From a checkpoint of a small image classifier.
Data: 22083 training examples, 42.0 epochs.
Rows from block 3 of a small image classifier, named by matrix and row number. Rows with one number within an expert belong to one neuron, the router's apart. Each number is 128 + 32 x the weight over its row's rms, rounded and kept within 0 to 255. All counts start at 0. Numbers have three digits each.
After each expert's rows are labels from the 100 images, of 14976, where the router gives the expert most weight on average: "responds to" is what is common among them. Only what is clearly more common there than usual is listed. The data: telescope images of galaxies (Galaxy Zoo DECaLS).
# router: router (model.blocks.3.mlp.router.weight, 16x256, trained with AdamW), inputs 128-255
# gate: expert gate (model.blocks.3.mlp.gate, 16x128x256), inputs 128-255
# up: expert up (model.blocks.3.mlp.up, 16x128x256), inputs 128-255
# down: expert down (model.blocks.3.mlp.down, 16x256x128, transposed), outputs 128-255

# expert 2
router.2:112092158098148104089170118135182140167163175136105197114136113038136121040112104110168096128133113111134105078170154107093157165102112126111069130105196134114133202119155173102100088164133105116101111160114074127166150165052145108105117141149117122160090140122126157152144063161096138067152153149128121157189093166117144123141140050168075077132120149136089103131115121094125057126123
gate.0:103140117167141131186156136120151123090131127122149197112145138156123128179081157084138123057168138160147126091097162147157085100120140109131108074113150113127158182097201134118147158193060124133140094152138131138132066118115171122171147119105181091140105161123178130117126126102110163159107126159121122143078150127106196117109175126148144088157099079192139125204203076204159136145131
up.0:088124163144121114088139122124106089154075056121119138130197136118122112081178061093182131163163129111093146172116139095079178108120159118169162176158134175127068156154195155184103101154112133140140175163092141126152087150055104141154115161143145114122108087216124066173122140155124192119133133147148103112097135124152119131179148152140156119128119155162203156123142080069105136075146
down.0:106134096088163051121116144139091165105132077133132106134152146104155165178104182114124098127120138152120107181117100134101170062142101109186116118145133137106186078141114152079093120096152154122144073133103203092088153228133147091144153129108135175106138189130116125103141132120156113114105130134098119141119168140164079102138176143113165109066157126138138071088109126139126149144111
gate.1:084137092179146166165191161094158133144115087078149151111137124125081202098199130106092173098097094165089139187096103085156108082114069143121120169116120134093115120163100127050134145124181141111101130140090160116072224140100130149118106106158131172142083129122088119112131134147140119063142114137131198095174115129118190081116135097150122171108157124116134164117123075144195165151139
up.1:076101102152145128145139122089145121134146076178101120084144100134138140094090164132101110114046089147107105119118165175139138119145112156118144143176112111114153166159109114202115106151162054089107137091122113143095138175152149178111148165120086144096104103114090176228099064146131114123116122102082123132130170121155119167147125165146129097073124173136149135112098065098138136183124
down.1:153165133069183129089150155126129110173129141105141096097169170159110171158098122108132121170106144175117131147132155122110142056115122115162163094100110146111123153122111128115074166080136160157118179141170117125117133140099165123063137083149137120159133085136142172138195140075106042166114102117145142149147097128095144064149119120165158182102156124060163151062219105071170124202115
gate.2:109192133089138135095095149155154140144124131130164157100118095152182089105190131161158171121146115163102133089141147108096127144092142116057174141117150096121165143134157127178128142106131093137115145101155105161125135149142078150109148129165143177086065147122102094184104099138099134088115153103134155106143168196156121167192179130149117085080119138153102083097139128127101111107082
up.2:119143089199154088054098151078156096080066165081161082113082100099128184095134141147104074098126062170127102107149131125178081153099119126089074108170147147082095103146165110170073140128142119153167097134135193119162115130105155113119135144096092131157098116187090083113183175121132136133187137127129124080090149131144142123119121111162113153070107115096139085095100128214149150109158
down.2:106110107141107179185122147119175088091111119140136120146191112122112106074149165013142060079189037159162123133127131087151121101122167147100134136132162121122131150073152119134057033102125162125178127117102180106124121159089208163123099118152152117072145129120135115163160109090130128150167117119173113113129107092149119207132067147121129138120129133094198122148139117144089095086122
gate.3:074140169164123165097142179165116131071133122107083178081108184100131106142147142116077138070114149119176122154107064193129101175125133125196125131152169120138160123214078126175177140195155085138200086149159089139133076120147182152149090030151119106127141160088131121170146155123105148138095133102110116086183133136121107127158126155132165107178132063164096090149104114120132146140119
up.3:071139164095146110100194154137146079125145122090088115148150155162110123154128149135163094137097186139118118146092081125131101173194097106115169097089154105089037126141122087124147137140134145153103097124142092127162134112128107126137170139120139157082180086106116118143089139102110136113174112159085099101103103152217111076186153094093130129113073102075144115109126166099137125137163
down.3:097103168130163148080104178120136150148138074109161109059126112119097165138172139099118198133135174156111112171142077206052101125170141142116110125128093070109158162140148127150137151159066150059125089141121122167166107136128180173106076162145117128101097200167143147030139124116142101182114127069120164147114156086146107104142109152122096109055145150153069158152101191107098070130127
responds to: edge-on disk: yes

# expert 15
router.15:133135188118122104129173138133146162070153118104152160112133126158181113085187179047094126118065125103150146117160231123100045132136100094142114161125115047109091066132152083159102109080158092097159124151159111130131094115098191129172109122127094143181086112115104091133116156102107195097117126155105095184086087077126151126119087063133159091126175107111138109140113212091102139118109
gate.0:124100149096165196076110093144139215150164119112091119108134124127163114125144107173069108116125169106133115111146148168185149130111136120111141111096063087105121200125149097121124138148112094161193144087107093133151137096092118154157140065101154134164116117109095081079079110155156183131097136160114128114136089113156109141110101130162111137076117181127159064148126074145091151082117
up.0:076130126088087152126130156116185105133165047154101193107109128145137073105106060140121140102123120140076157084138144210175067075149145183121148076117151109132158090130115143160136082189068145145079190099105116155132109140107162111169147144099098091114181136114140097194062155104129127137107079135121141080105161170126111111085087131116103076129172120083073107163053176189189102137133
down.0:151204079163084128145132214106106102173137132135090156108128139139151103120163124116109172156151167097160110095106126144131127084143191053104212120073091177133140085113118122111115088083129165092152115132130138059166121103076134134159118095169048094121095129157119080098114152131109176081130097161140133159104159101170098045133160081098054149139112177118138138117096136144116130100111
gate.1:145109155136186110121115151129127124053100101161083129104107087149081098150139077145127084108177183095126087120126099119163120190085156071120148133079094128093096177146115141126103148158131143109144123129128058123124095116160121143120133086154103111164078120118078145150094129118105072182153064140129138039117128122118090108126098177125136178103113085150204165141113149105114161089100
up.1:092099131059145114146147136154087130132163118167174098136091154146118128161091163070147165131135118112081066145112134085111105219153181127175123110124115104143169101092077186138092099117118108108142123105064165188073101142174129089108138123083135194190097124110080104134109182169109171155105158082107170084093124143136125093174165163076080156113160118078145161113143075177124121120104
down.1:139132102139117116091133139185099167106136104087167150116173107121149114128103114178181134135122124119178136142086128112114144110131162150099125078092075131166160122143140118097104068131088128150149159123149128091108121130151156076128086176135121111216153109116121135129096099130051154067125075119196124118140152148145090098126139080145107075203133216122131066151149103091073172148077
gate.2:116093091097135115038120080177153062154101134139074164141163129182109144119088126124101065095157170202156082142133136106092107123131219060110081161131141194086107152094128104130090111156140136130130152146104082061178177110205141130184162162142115092097058103118114126138106087134135132173107120091157158146135100164143119118127119141114153073142102148087143127126143127154147115111164
up.2:146171104148130161102125192123118098126191100124146156066102144143098155116167079148130092146111106119128161081112109144174173183105118207149151110018178128130153146126150137172139125098201133076121129110122066121127095102096170113141087123096129151103090099089152121132089122142128128076168073112139073110194128118199130145148103127176158169113186139117100066127110172184177136162125
down.2:100122048133138168128181153093205093100106133153114130140137153070125128116129165161130138179154133185141126084183122127146135129134142094207104188154107163138105044083164134133136125111166124156150060107103124178119193105104050141129064131119111089098095197119111135094110139101153179137129151129117135117123156169147095157113123142185143116083092138104138114105114101076147157056134
gate.3:153114154170099108081159116111117111129167138121105154144074184091129103135166162078117119133163104096155131109135213106137159131130124108134119152151142136149081082108091103135124084107103124114095129143114123119176112093169142151083104146129054166166111149121179168166185102178168143130090137093094126163083103131115057114092080125055184149165142100122113108095112123154169132089120
up.3:127089114193134116129115125144174154163123101205109152189133137150085098182171145134135115093142166110111166105192120141152128172130116093140072047136104182124188119145096087122088122121147067072141159134168081124078160165170130127154107192098089097144079119122117098166045080164087148139166135094207192136120083141166149118139146134144169099117138109181103078132087148078148187110126
down.3:151121150112098178096080152227164136120187120099150121116105093139119131109128105178138093090082109177132109144099129190183158173107071162158143126129150162144116079120065128077141136184129145118064171119173089142161139137132160141151081137079100097173105086124088130098104145120134145113147168169114117157184051169132088166137139122118151117178159083114105183165143134122163114110115
responds to: shape: featured or disk; edge-on disk: no; spiral arms: yes

# expert 11
router.11:144125180173133008159146143081092171130088191104186158161130193107124092127079159110086147098127166118126131100134177146191097105151134103103065093100147147083127194127144184144101105137178149110147110150129118107143131102131138135142131043132090145121132108138160128120114192160076140071122147141122105162123148120079156111108092099130109081106154094160091145131104127123177042099130
gate.0:110197071132137101122091087135084132034145131115118110104139136151123091168150077153127091082163126137152133135108096120165150125134152134093123139126100082142174138147120075147134135076145096098059129133133145147117103149122121120116133086123085132218111146146109144124128092123157105116089120119154128069080111150143148132164174150103077065103134142148118114160085113096114150120088
up.0:206129133123101145106120071103145117136112197154193143085108116142154147045152168153057135202115117186201190120079106152155180157138104165105172078129137113137140092146135131145144098082148172163105112166158091123080197156110100122057139109133059141103116177092149111164113094137144118124110101176166096112099178136152100118131097098175120138092124102146122148118090132172084174149142
down.0:113142146188160081140128146140164140068134127140103115082091185131153118120146106156156122142108191170205136100144113073178169127111107195119138116123149142142146159161108088165120082133150146143089083110123120101102125159163073127191107137116139131104107088140086166188114159196146131129156122159123099122104145092140104166078153124117118097077148096090108108137132166104111107084162
gate.1:145129142062131117180110158123163129084171141122128101127147123174130156105113095170139071125171125164121117073110083128165156137056150135083128170129159095229114114150097130108112072172178122132056119148097089139130165079099174102081111145047136173100134084117130192073152104168160169151102124093121095126120152128182120112092097072165084141145105163164136124063173096122162044126074
up.1:158107170124088103099110104210134144162178125163186168145079115141132077137086171129120134134110155157097129104162104144144121121172143100119154141137124204132050097116078104111116106131169122175121094148200131121075165087174153125146174106151158110147227145134178126126106152153115158123075091137094026139107203142167145135178163123111160074104138050111147160101142116132122191131109
down.1:123156109149120149116107127133138121138183080102179157086094173159133114109089162118135151137182165092123128090129148124139084130143114114118139204147159130158093100173125152153159113109124113138132155088133132064135081090129058160147173125151108069118075181099153168149149090137131132089115106147177187142183119134104132121122166146096093181120169127106113130112161095134136152148147
gate.2:122194104168147158062113147147147166152116075102142139222073124111104106095163111168138106078155090125109137168109089102109144147137132133162126185117094095109074101123111125151107170107127109087086114100183136167134077077098114085148091131151064124133095088198055197088084115128084108074092122081184136123155138131112115118143096151145104108141142127218130091106075164139147139095161
up.2:142137124105127085138150203158213106113153133148130076111124111106090091152116149166141068085129131154129084112109129148178150181171164126087163121103165169093164119129106142135104121136086119076115140082118109110099062120120095181076178166090047087113190130098166125127113112152098140086170163133129127120149153085079106180088114146151156194129096071133127163119118162184131129175107
down.2:118164090116081164096102139098134141124174117147115157114120078133140057134178076134092099139058150085168109083120122180116054089142160176144155150120122157135151072135195095157074119153153123141155159179106138127142108110122080136084174154087074068122081108143129129105144133101114071096111109125125079197110151142169171137107094117170187122077135167081100073162128125145075126143093
gate.3:113185125168113104191102102154150195153115107133105078120167144167137137054128130081156142072068131162102155133056074156179094130187162135116124114100083166154174150118097108111127166128121163171086072165122123131149085143130168140095135105115136096152138165104144112148218105105128190099081110147138072145120127170144110107119109170149096150170127121115141089060117183074170091088121
up.3:139097120075124129160114157127093140084141094131133138113129136136121098131162108101133140129187083128153182109117181125087123121126132170123174140180101097150161137186133093122142100143129123125108075160092102096155078087168169152138119147122085126092138125155045115181148117123155143115164123124163084123142157132151080151097126085131148070121061123115142065159184108206118141144130
down.3:143099150111183178091121081139135132132108162107091130182103065115119089095108099136122153122156149123149088138145133132142127163071088099152121143173097144165193157147038178136091092179160121065178107136128130181112067143082113119150161114101106163057140096158075104161096099093133097097121113122084109132153100074140108131151108089133125170152135139180121158154184182138083111079132
responds to: edge-on disk: no

# expert 4
router.4:147146147103121184165135068107117112179090120133168180148116105096162106085063147090149110151104177110097108155130145062157133156102078175071164078148116147146141175158127123177120178121097181188124062120105128147135101154087153083128098081154167075189129138083153157081208117160173077141132110163097178055123104086180143140170099106159093128087125169120128097106106149129102096131111
gate.0:110138129066156137125144108162092139175129114092123095138108069049118149196096136102155110170104135145110104161098143124151127108126122113165240139111152106129133155088107090128068149181172125138102115128139180130114147146106059143121132110135088179188149077095100134123107124112141175189131219098099109128151084099096104154147125111125103112149158091157163104044125148139147103104150
up.0:143144083170080122180114081124171141105134084081122091121125086120128114123113132116122193146115107060147123137139144112062083132105145128139095115113116138092121183133136131129174121147149151138193175089140137143113122154053118156061097173134185131103157106168106152107194176167127153108111150121175143128134154181088122138114113098132154112165112084165110035106159174127190144160193
down.0:156116149086161132071155164133153095125128096160117123191145111179058152104152128140105100121062050163137139137134124118107135116142158116090105139153092130110133120076171155138074113132094038172123122138132135064183155112155098123124148118108147112119098134117132125150094035095170114129111109158131087083138128138132122097124149115143124102058067104089190121159166151082147193119123
gate.1:077111087165062126143186138107103131183105069138160096170104118098077115141188117096132062109137065132158078156157117092183111130112128151127173140084096103158118117169104097162126161097191080141128109173119115176140130153147138168219092139133139096097105125100115092089115126102167136096095082132233138141055086122130176132091147138133202149148059150096105108127102110106131166133156
up.1:157190096114136151100169127076098107138136097174084174173186164140139096130105145104134185056167143184152158149130136129143146144132109126143126070117102062130119184172130107106149107139078161157158130120147098126117143195128109080111136111129134111087095113149102120093118104085144153144137079169118171094150168145093139174148126136112128112167123126156123048135162120166122133131101
down.1:136109119112102112138108062107205124068132126151116103203118151086122154126145136113138114095138135166141139154171151074131108114167173097138096072119134129148126136079127127173097119073115107124160135121135109087124148131156127167181176139180095114137149140106148098153145092055111112072135107146120122150209121143160096137153157085191130102064139099096106125116137091200118089089062
gate.2:083117072122127120155115084133092076165145103100151092146129092139182118180134061141085121135190177171055131194120109176072157145109165137143105079117131141089141109086084156120108142113143103071120151065108098122125116228110113108173126094129110096114066124151140190120094195125142135133094159132115086132108169116177086101136128181207149128114149115126098135116108158146152083109117
up.2:102143081107184113167134089142168105050114141185173130110162137140103152151087128141102129167121092137132088114155194174099113128123141133094145163159104160075121149108163158146101115142155165162194140192101123123126093108122151129169113154145137220066180148206097132086181184116128146187135099133191106162129131117119147147096228169102088110113127113127130158136071143140166125100091
down.2:124181148167133154109132069125109163120163201178096150132164130190092125098140128137182099118130088159086191165152110141159120103154161098137081154072089099184100120116109166113158129090161146192097115145096179123128112094125129137209123151117093154057076131171160143150164127138084126148122085115185108131149104091155127134178131138195097123130109118084119130119125131128166105128129
gate.3:100116114135095133095162158109185131107080197116142177098109138175147062138143124156127104159113185205123067173119094172167110124062100104157127113131086095186144144130142144109084183131110104121106122121097070071150031154140087140124093163127129132135162072117150112151152138123076078161099096111140111120161121146134156104135064193098180143119116091079112121168114160198122109146123
up.3:111170132126119121129105155095154117177139122141202096115084151098156119100136087162152117140131108132152128172068127115128156150079105082169100215118149119143122126169120217082114104136134159175125093169126144096120065151164140168147154154096128121124070126166178121176096150118159160151191147149120126122164122137188169134104108107138167092158134105106135055134087139128104105129122
down.3:200176119120191115104171141100098174139106118155180130110166131143142162101108166140132126032168226101123124149139132186114104121152066094090111113144128111178193114180083187139103139136127172104117102173071094072138141121137119079101102058135178130118125078116126120114126121126118110132166115087129133136107189180161115153076069170078108117123096171084108167112144142164130121128156
responds to: shape: featured or disk; edge-on disk: no; spiral arms: yes

# expert 9
router.9:129147172097169131109174092109141158121156182141111192135094078099149107116116140137059096117122150119164166118124181124086157196091145125179177125097083152091077138107195151174102127187133136157140096149144131112123072150162176091155122125145149188123149157097095178188166159108151179100124143176075151133158132105143149097141113146117071165120168175093140110112163156108149122097147
gate.0:143177128167178115107200153111111099156159126074135116144181089153139174133158137092190117073134140143106100162117083151110150160143101119165110094108108103150162091119152197157109091147072026152147163083105105095159108199129132166103145121159137144096133172179060125138109147115170195102167156143059141129147057082121140087150109133103141110091118116102176104116129100147154101069110
up.0:144218154134119123156103125150152153113110093152158156067112114125107151133100148074143143088187108111154091148159152145153176172167130112112139123160110120202092122140102143151114190160082135107108165147084102123171123148103157125086123123027160110166138101118169092103125137169119107152104123138108080144169068162037166147106139070180122136151127143162098139155148158153125162148196
down.0:206134103147124076099163091186178107138155146170126096047126139074126122136133116053179117126141082147162086080078114149114119122179103128094106126122198155104135128182180131134107127135069164124125121145124156157166089177152139085127149149108137128091103121169128092159145151167089102135115113148126147102126090157133120147156087093138177151113127117100128133136165122067123123145164
gate.1:062114052170141093119079152143093101184153138134095192146112093160118093114103192141149144115095130111120090119144096168177118159144117103080064150121201130157119095159116120122133159027159128162116107096143110122118116152102178117143091092112086102100118119101130103117121098084097142109094104100117114150129099187127121117122064044135138182074109199131114123133120094079162157125096
up.1:146148085155179135103113061155158141136056090160111108106145123169101139127121134151113127098121096123148140139175069098127099107133152115101061144133106098196086167111129077150098136105127127175076087091087132170145121133151148149146124107094102117113149161158105129069118185131111166103150100159162116097104156116109128151098137073203091120127088064145076133102136116178134086119118
down.1:099134137156173184132151104149146169109060133115108078160162124153107132097097140118142091152136144150114092047117146146093186168098117096122143109168106096199152081038122152124113122081085166129123146117168116161126093156190130066125103092153089149165088133155122092137113128119162146213162128130143177111154165144235105179140145206124088116120171089082107131145120098113129140097105
gate.2:166090092114097162110153147124184157096142164142144182082160115144100133128095164138161092165174120122089120105117208131099186128147153118117105105142118112116170177123150143065133071211124121107067119107132117098142160133188128105119128134175131122104151113161170126153160103129153155114121145155103132093124126082104083139112154127185128083080166153143110157057117105046094190157066
up.2:134064116158157159135151188156110084107152092106119133114094126118139145116106129119162105133090090133149126138171212143147104117126086099131143053120124143145073111127109171103057191069115126118075094187111079132152101050135122117115147151132068124155150129124173089136137104117091104109125165111104153127153144118181095127134136110178169140091152125161124081092116196108150144152056
down.2:099093160155139100091164120142082128167129112107139129104130098139191168126193130087129098122108194090086189146065118128157138093127123088126127112110154137114149171111117095077176104212079160139183133114103087090139189134145149167155084105115143149144156148108098157145140144104118136161081188124144130127127083096095108113146119145064165093083140064164141157164138114121148144119151
gate.3:129209179164107106088132150152213092089164055132080154163164131098171161072083134124092123111061116136129124174097114114186111124110132108109154138135113164117094125108100103151138088129108180091141166121135120111128129158185161178142120136078147138101145188130149134114155109138113184148121104132128154157069081094124140135132160116084136111102120152101147140097116158165122147143122
up.3:111126156133095150087145094132068150101119115112129145107142188129170115090118129087100046086128105164146099108210199111155131116107118095158131123091119146134112116171134161156187138196139104081122141056072155103160154080144157095154151121112125150112122107179141199129169162103159077116162139142128104162132103178132131104148140104134106170169146159101128155136084149123122130090088
down.3:088170177094118139120105151129107077117138167148153125149140082095088137125118202160131110133155111133120159114135119138184089156155167098127079175164141088138071080096144146163092116130164127121154103122157140116134138183111096151072118104172144181101135174110123139105048110136105129135157128145122137133122119108106100157103172184129060166150077102121175143145194107129143131200031
responds to: shape: featured or disk; edge-on disk: no; spiral arms: yes

# expert 8
router.8:142091152107131095111173106126118104147140165124090135105096132124139108197078092150152137120116088144124099122163154168113069153141169116110124166140154132174107142175103167171078167158158129142151060138213210131150134182142140108102129113129120094125128115082058148153157138159107148064151116233156128090158064082148101140132132109139060120123098095102152116138082127099116093113161
gate.0:086094154103129129093156147116125131170111123154116129112123126103142156126130118083093162157093129134119116107104137154096126085085115162145104157091108043105113098167121173125191089081134083138086167103129132123126139086101176138072133098107106082098112049140132075171172131121108090096143225210145195092070176101121108135167065069099072156107102092142149188104144198154098109120204
up.0:118106123105158167134112177156106142089129081123143139145094090152083116155058114136107118136091079047114155163142126142176113121114147190118079118147103117130144124089126200108145147127141071122150182101120174112126143177097102099110142100151099128090165122171185137091114090082140131121112135137126144150102149145070112174118163101094115125167111087191153093118151137161159125115128
down.0:115139098138137095121084113105156125105136162115087148156117157123079147129116141191099159109115142134146121111155078179120132207133088088146171144127100084140114157152153144111134160073163185114110162080145080113176137113173186086155110107135106106142129120121138084100149072052117164162114053095086140117148131152136107096079147166121170138170167148151111111188110099097129047159148
gate.1:104124145085105249137140173127173090160119163100095154080128095090139097168142187133128149178130113162095150162105043139095204103105141104099092173180094095132121115113124149094160173062128166148123143083146122165116125115101196172179148133083129191124059121090109198137134115163114105133193104145113152100122066084094119099145116082193144103156081111140106133087141136077151165148104
up.1:131124128081131079114099074120179165127108119131122098106096100131102114107105113139115139105109094066104102079135133149123082130108139101034125139095121149130124081121104135111148083160180091131141166212104100176164076138078194085100140146111161152083146052146136106045181136141132104176169086130058144160136136102118135146142137147086129078115080143142119198100146108131196150137139
down.1:116092049137102178142160174122077078187108110169143177138107175113162100148144095137115091177156113141114098131085125106154172100096116079132127167120058098128169152142117142134132090121146109108180122192119151112102097120162145105164062126138118186151136127099037132080065137127117117073156096125177100123092158198126138133121107128161116137096102158130168163083113159135179138120157
gate.2:116144093094170133131091120158137178173079122115117120133124105173114125117126156187149144115121102073074152098167135195176125119096093180151090102123173101071098130173031130121096099119145145130177150196123116091127193110109084141112122118117162156103152129048114151128067103109149120134138109079118095161118166152120111179138151103087155142202122128128115130156164106185195180127148
up.2:120143139131149149080196114162117140167078141148122149106121089129139075112116076169070108146132151131104124077088134125180174129144126130127132081141152108142164097101120147171158079133094112111067093088109078153087101151178090120087085083128171153165155055116177179152072122122161114150113144166179080154154095152146103115087098137130117097111117130142145158179133139115118199123137
down.2:147139129130128141154113137159139118144155087137121091090140129099125134166162175092124152145151087133102139114145075093134166125128129110088124156120105129153134076149145098101174084182127168184194154160109173113113137176137128157109217208082110078157139122144120143123139141148161152134215164102182159085113192095136125113059142156113126107135098189163067155149060182129120073129075
gate.3:094124072128161096147113177144144175109130155106103137115124051112111154153103105096126083134117114139153119109126079092132151106086087153135110121201152159188149157160159142152120143083137139152122084134120126190165054132119156121157128115132155155134128131131160150125136108204118136148097116053123161146128113127107135148082112174093157140132124125086185056123149155123125147111152
up.3:150109140074083189106145175067108163064125024164158043151111091171141098091102204142138131074126101127165153140116148141132106130153134179101071134116121134132144122107140146115097156173145134139123178142152128149093120152088088081133103079130161217114118149130153136176076149095131132081132107120111148144203164172150094124091118126122163086119142153131131138097125109181127114142186
down.3:083138105136146126122200162126145095129075166144117110174110125153183125154128134188128130155095108098106124131115109147044069117105179087166152134134155132104075159184108190177134128074160155143121108118144180122121135112114173107156196137104165145199142127126125189101135089184127171127139134183138131183182140116108126071150149127154147114146147126101166100092124095143135089121154
responds to: shape: featured or disk; edge-on disk: no; spiral arms: yes

# expert 12
router.12:150115189147124115131183137114141103134110093132122167150150089104169086126161084078114090134121087132101160112107178082054132136092099135155113079119137127155117107159084141181088153141174158150200139181138090106127103086132122152146078132147140090133140173112083175152198190187114137076166081198088098148091117146161118133157145073146077148140108140095151105134091214058115095111154
gate.0:154092146146071146124134111067116089159112113093139115123023145130136055123149094134116095090159135062109101126183143109109144077162155102131165145096145092073143160170147093165134121127175120153113122109162085134188140074089056132181095057120161139153111107129111091131142123180172128101145116081149100170062146147111149074093116125137149205200140111095052163085106122111110087153156
up.0:109165120103100108156111111122082125126179125113137152123092146118137122183097119097134099113180125181156117105188099101171054137104129085095101135104149114136145060108144172135114132102110135071101094186135105162140165115111096129031148119157178126174124147152091122098148173119129150123117183165103046157099125150071133163157114097143126076094096114109123119154164136141099129137086
down.0:077142118087143132062164129155161100139101110049106115186121161166172144092128124118159134116073039146118130106086176077123149148159151107163148162093095097117051115161114125097144159133121124120114128145174138137166114141071073098132159123168070255118154088117143118165127150145121102100086108073138129154160145119122147198119148136098116139099151140119140121109165112118118114113159
gate.1:155143109115139182123120096179122130153098115095126135117161145181189110176140179090095152149122156124097133151160166100190131163158124123127060157186159152122195142131141078132174121099102084156110104134127179130098102111155175086136078132120162113108131153218112141142071150120110165139142087159159154167102027155079091071173175169158127124095108211127129095146114165147142124126181
up.1:175122085092112125145116138145089128112148163092137081118161162108182165172069138144132129118088127122107127102166148161147155133105099115171141103148085081125120118190098150093080171074071123172070173101117133122152117122132069086128139099125121134223110106150204124133144121121157118135203082146197171156094129137193093121165129106128139117156148139148131129166143117128134110146116
down.1:116158181158088142129122151130089122080168096147123156062109061084165170086180156133167100088126108173108108187128136092057127139072100173133108079131131096135116156139165140099102115151122132138162156129162143203109096117141124187115108140124169092092161101166121139109161116089136154114135245086182177151163153132106191164098155048154123145139150157144104144119109137128118139154142
gate.2:130163190084098146126085136103161153140156089154153155135116064080186115127122124145167084103048226143136107188105177098124147176137137198176123080078158094137126127152101079123136082168101136144124081121109111083141146106070141118091177153072118124121093138047116124124104131133170091132115133193163075151179160134071057142100156129121101152160073119177121115162094082152113135164141
up.2:116155141149128126153107101136162142136113158162122217125191116168143150070124126104132080165102097112152152174106174094162109062110174120139119155134150193157111173087085129129162116158199159157093103137119139181149154139144134076164148115082156133098169184102178114136175135123101157091097084138150105138080134108100147114123133124144124123163111169136117058122148078158159158101105
down.2:160116112154110159114136123172127115122153140115129094221120160119146139131129136149153143191160137135087184092084113174153125134153103081154172151083170150066075139092067160089099084105124132118176178054131108166097118101183152175100153104108102118158149111158160058101133126110137080160171234070119168065133106099159133128142150149164188065063161148125135129109161144154123164147143
gate.3:130163119158175143061177165147155138085097189141155129160231101115128142139100168106124094148150112128144102133177167108179141109103153119183082072132107162123109070094137111105152109183121170100138153108115115117155166138151104175106116133159183103119128165096129091100136126085109114125147092119035125173090175143174129175140066097191142135107181131173128143127158076049124193162098
up.3:107083134108090138089097160097095090113127111136148100159181177086109080189119196128078151137128074182122152081101174132178059136114177178164105180090192120152097059130107177117111120151138096102135115083146112143166183122145121150135138106116116104107145103110174139164101146132180172175159112074123104146098080123088105114112147119111118119126086082129180206158166130111097126125142
down.3:092137068063138138136069145149101120112135130138170141140172081087075208166089138118124119126138121076110092137173128116118119189085155132113132100167077113076119106168152091146109099164132092170132148170132125084124089081131180186134152118123119139102149127113135102107178139094122122139148154188144214100129182089081112136133148074151107120045097085131120145136124100134051123166162
responds to: shape: featured or disk; edge-on disk: no; spiral arms: yes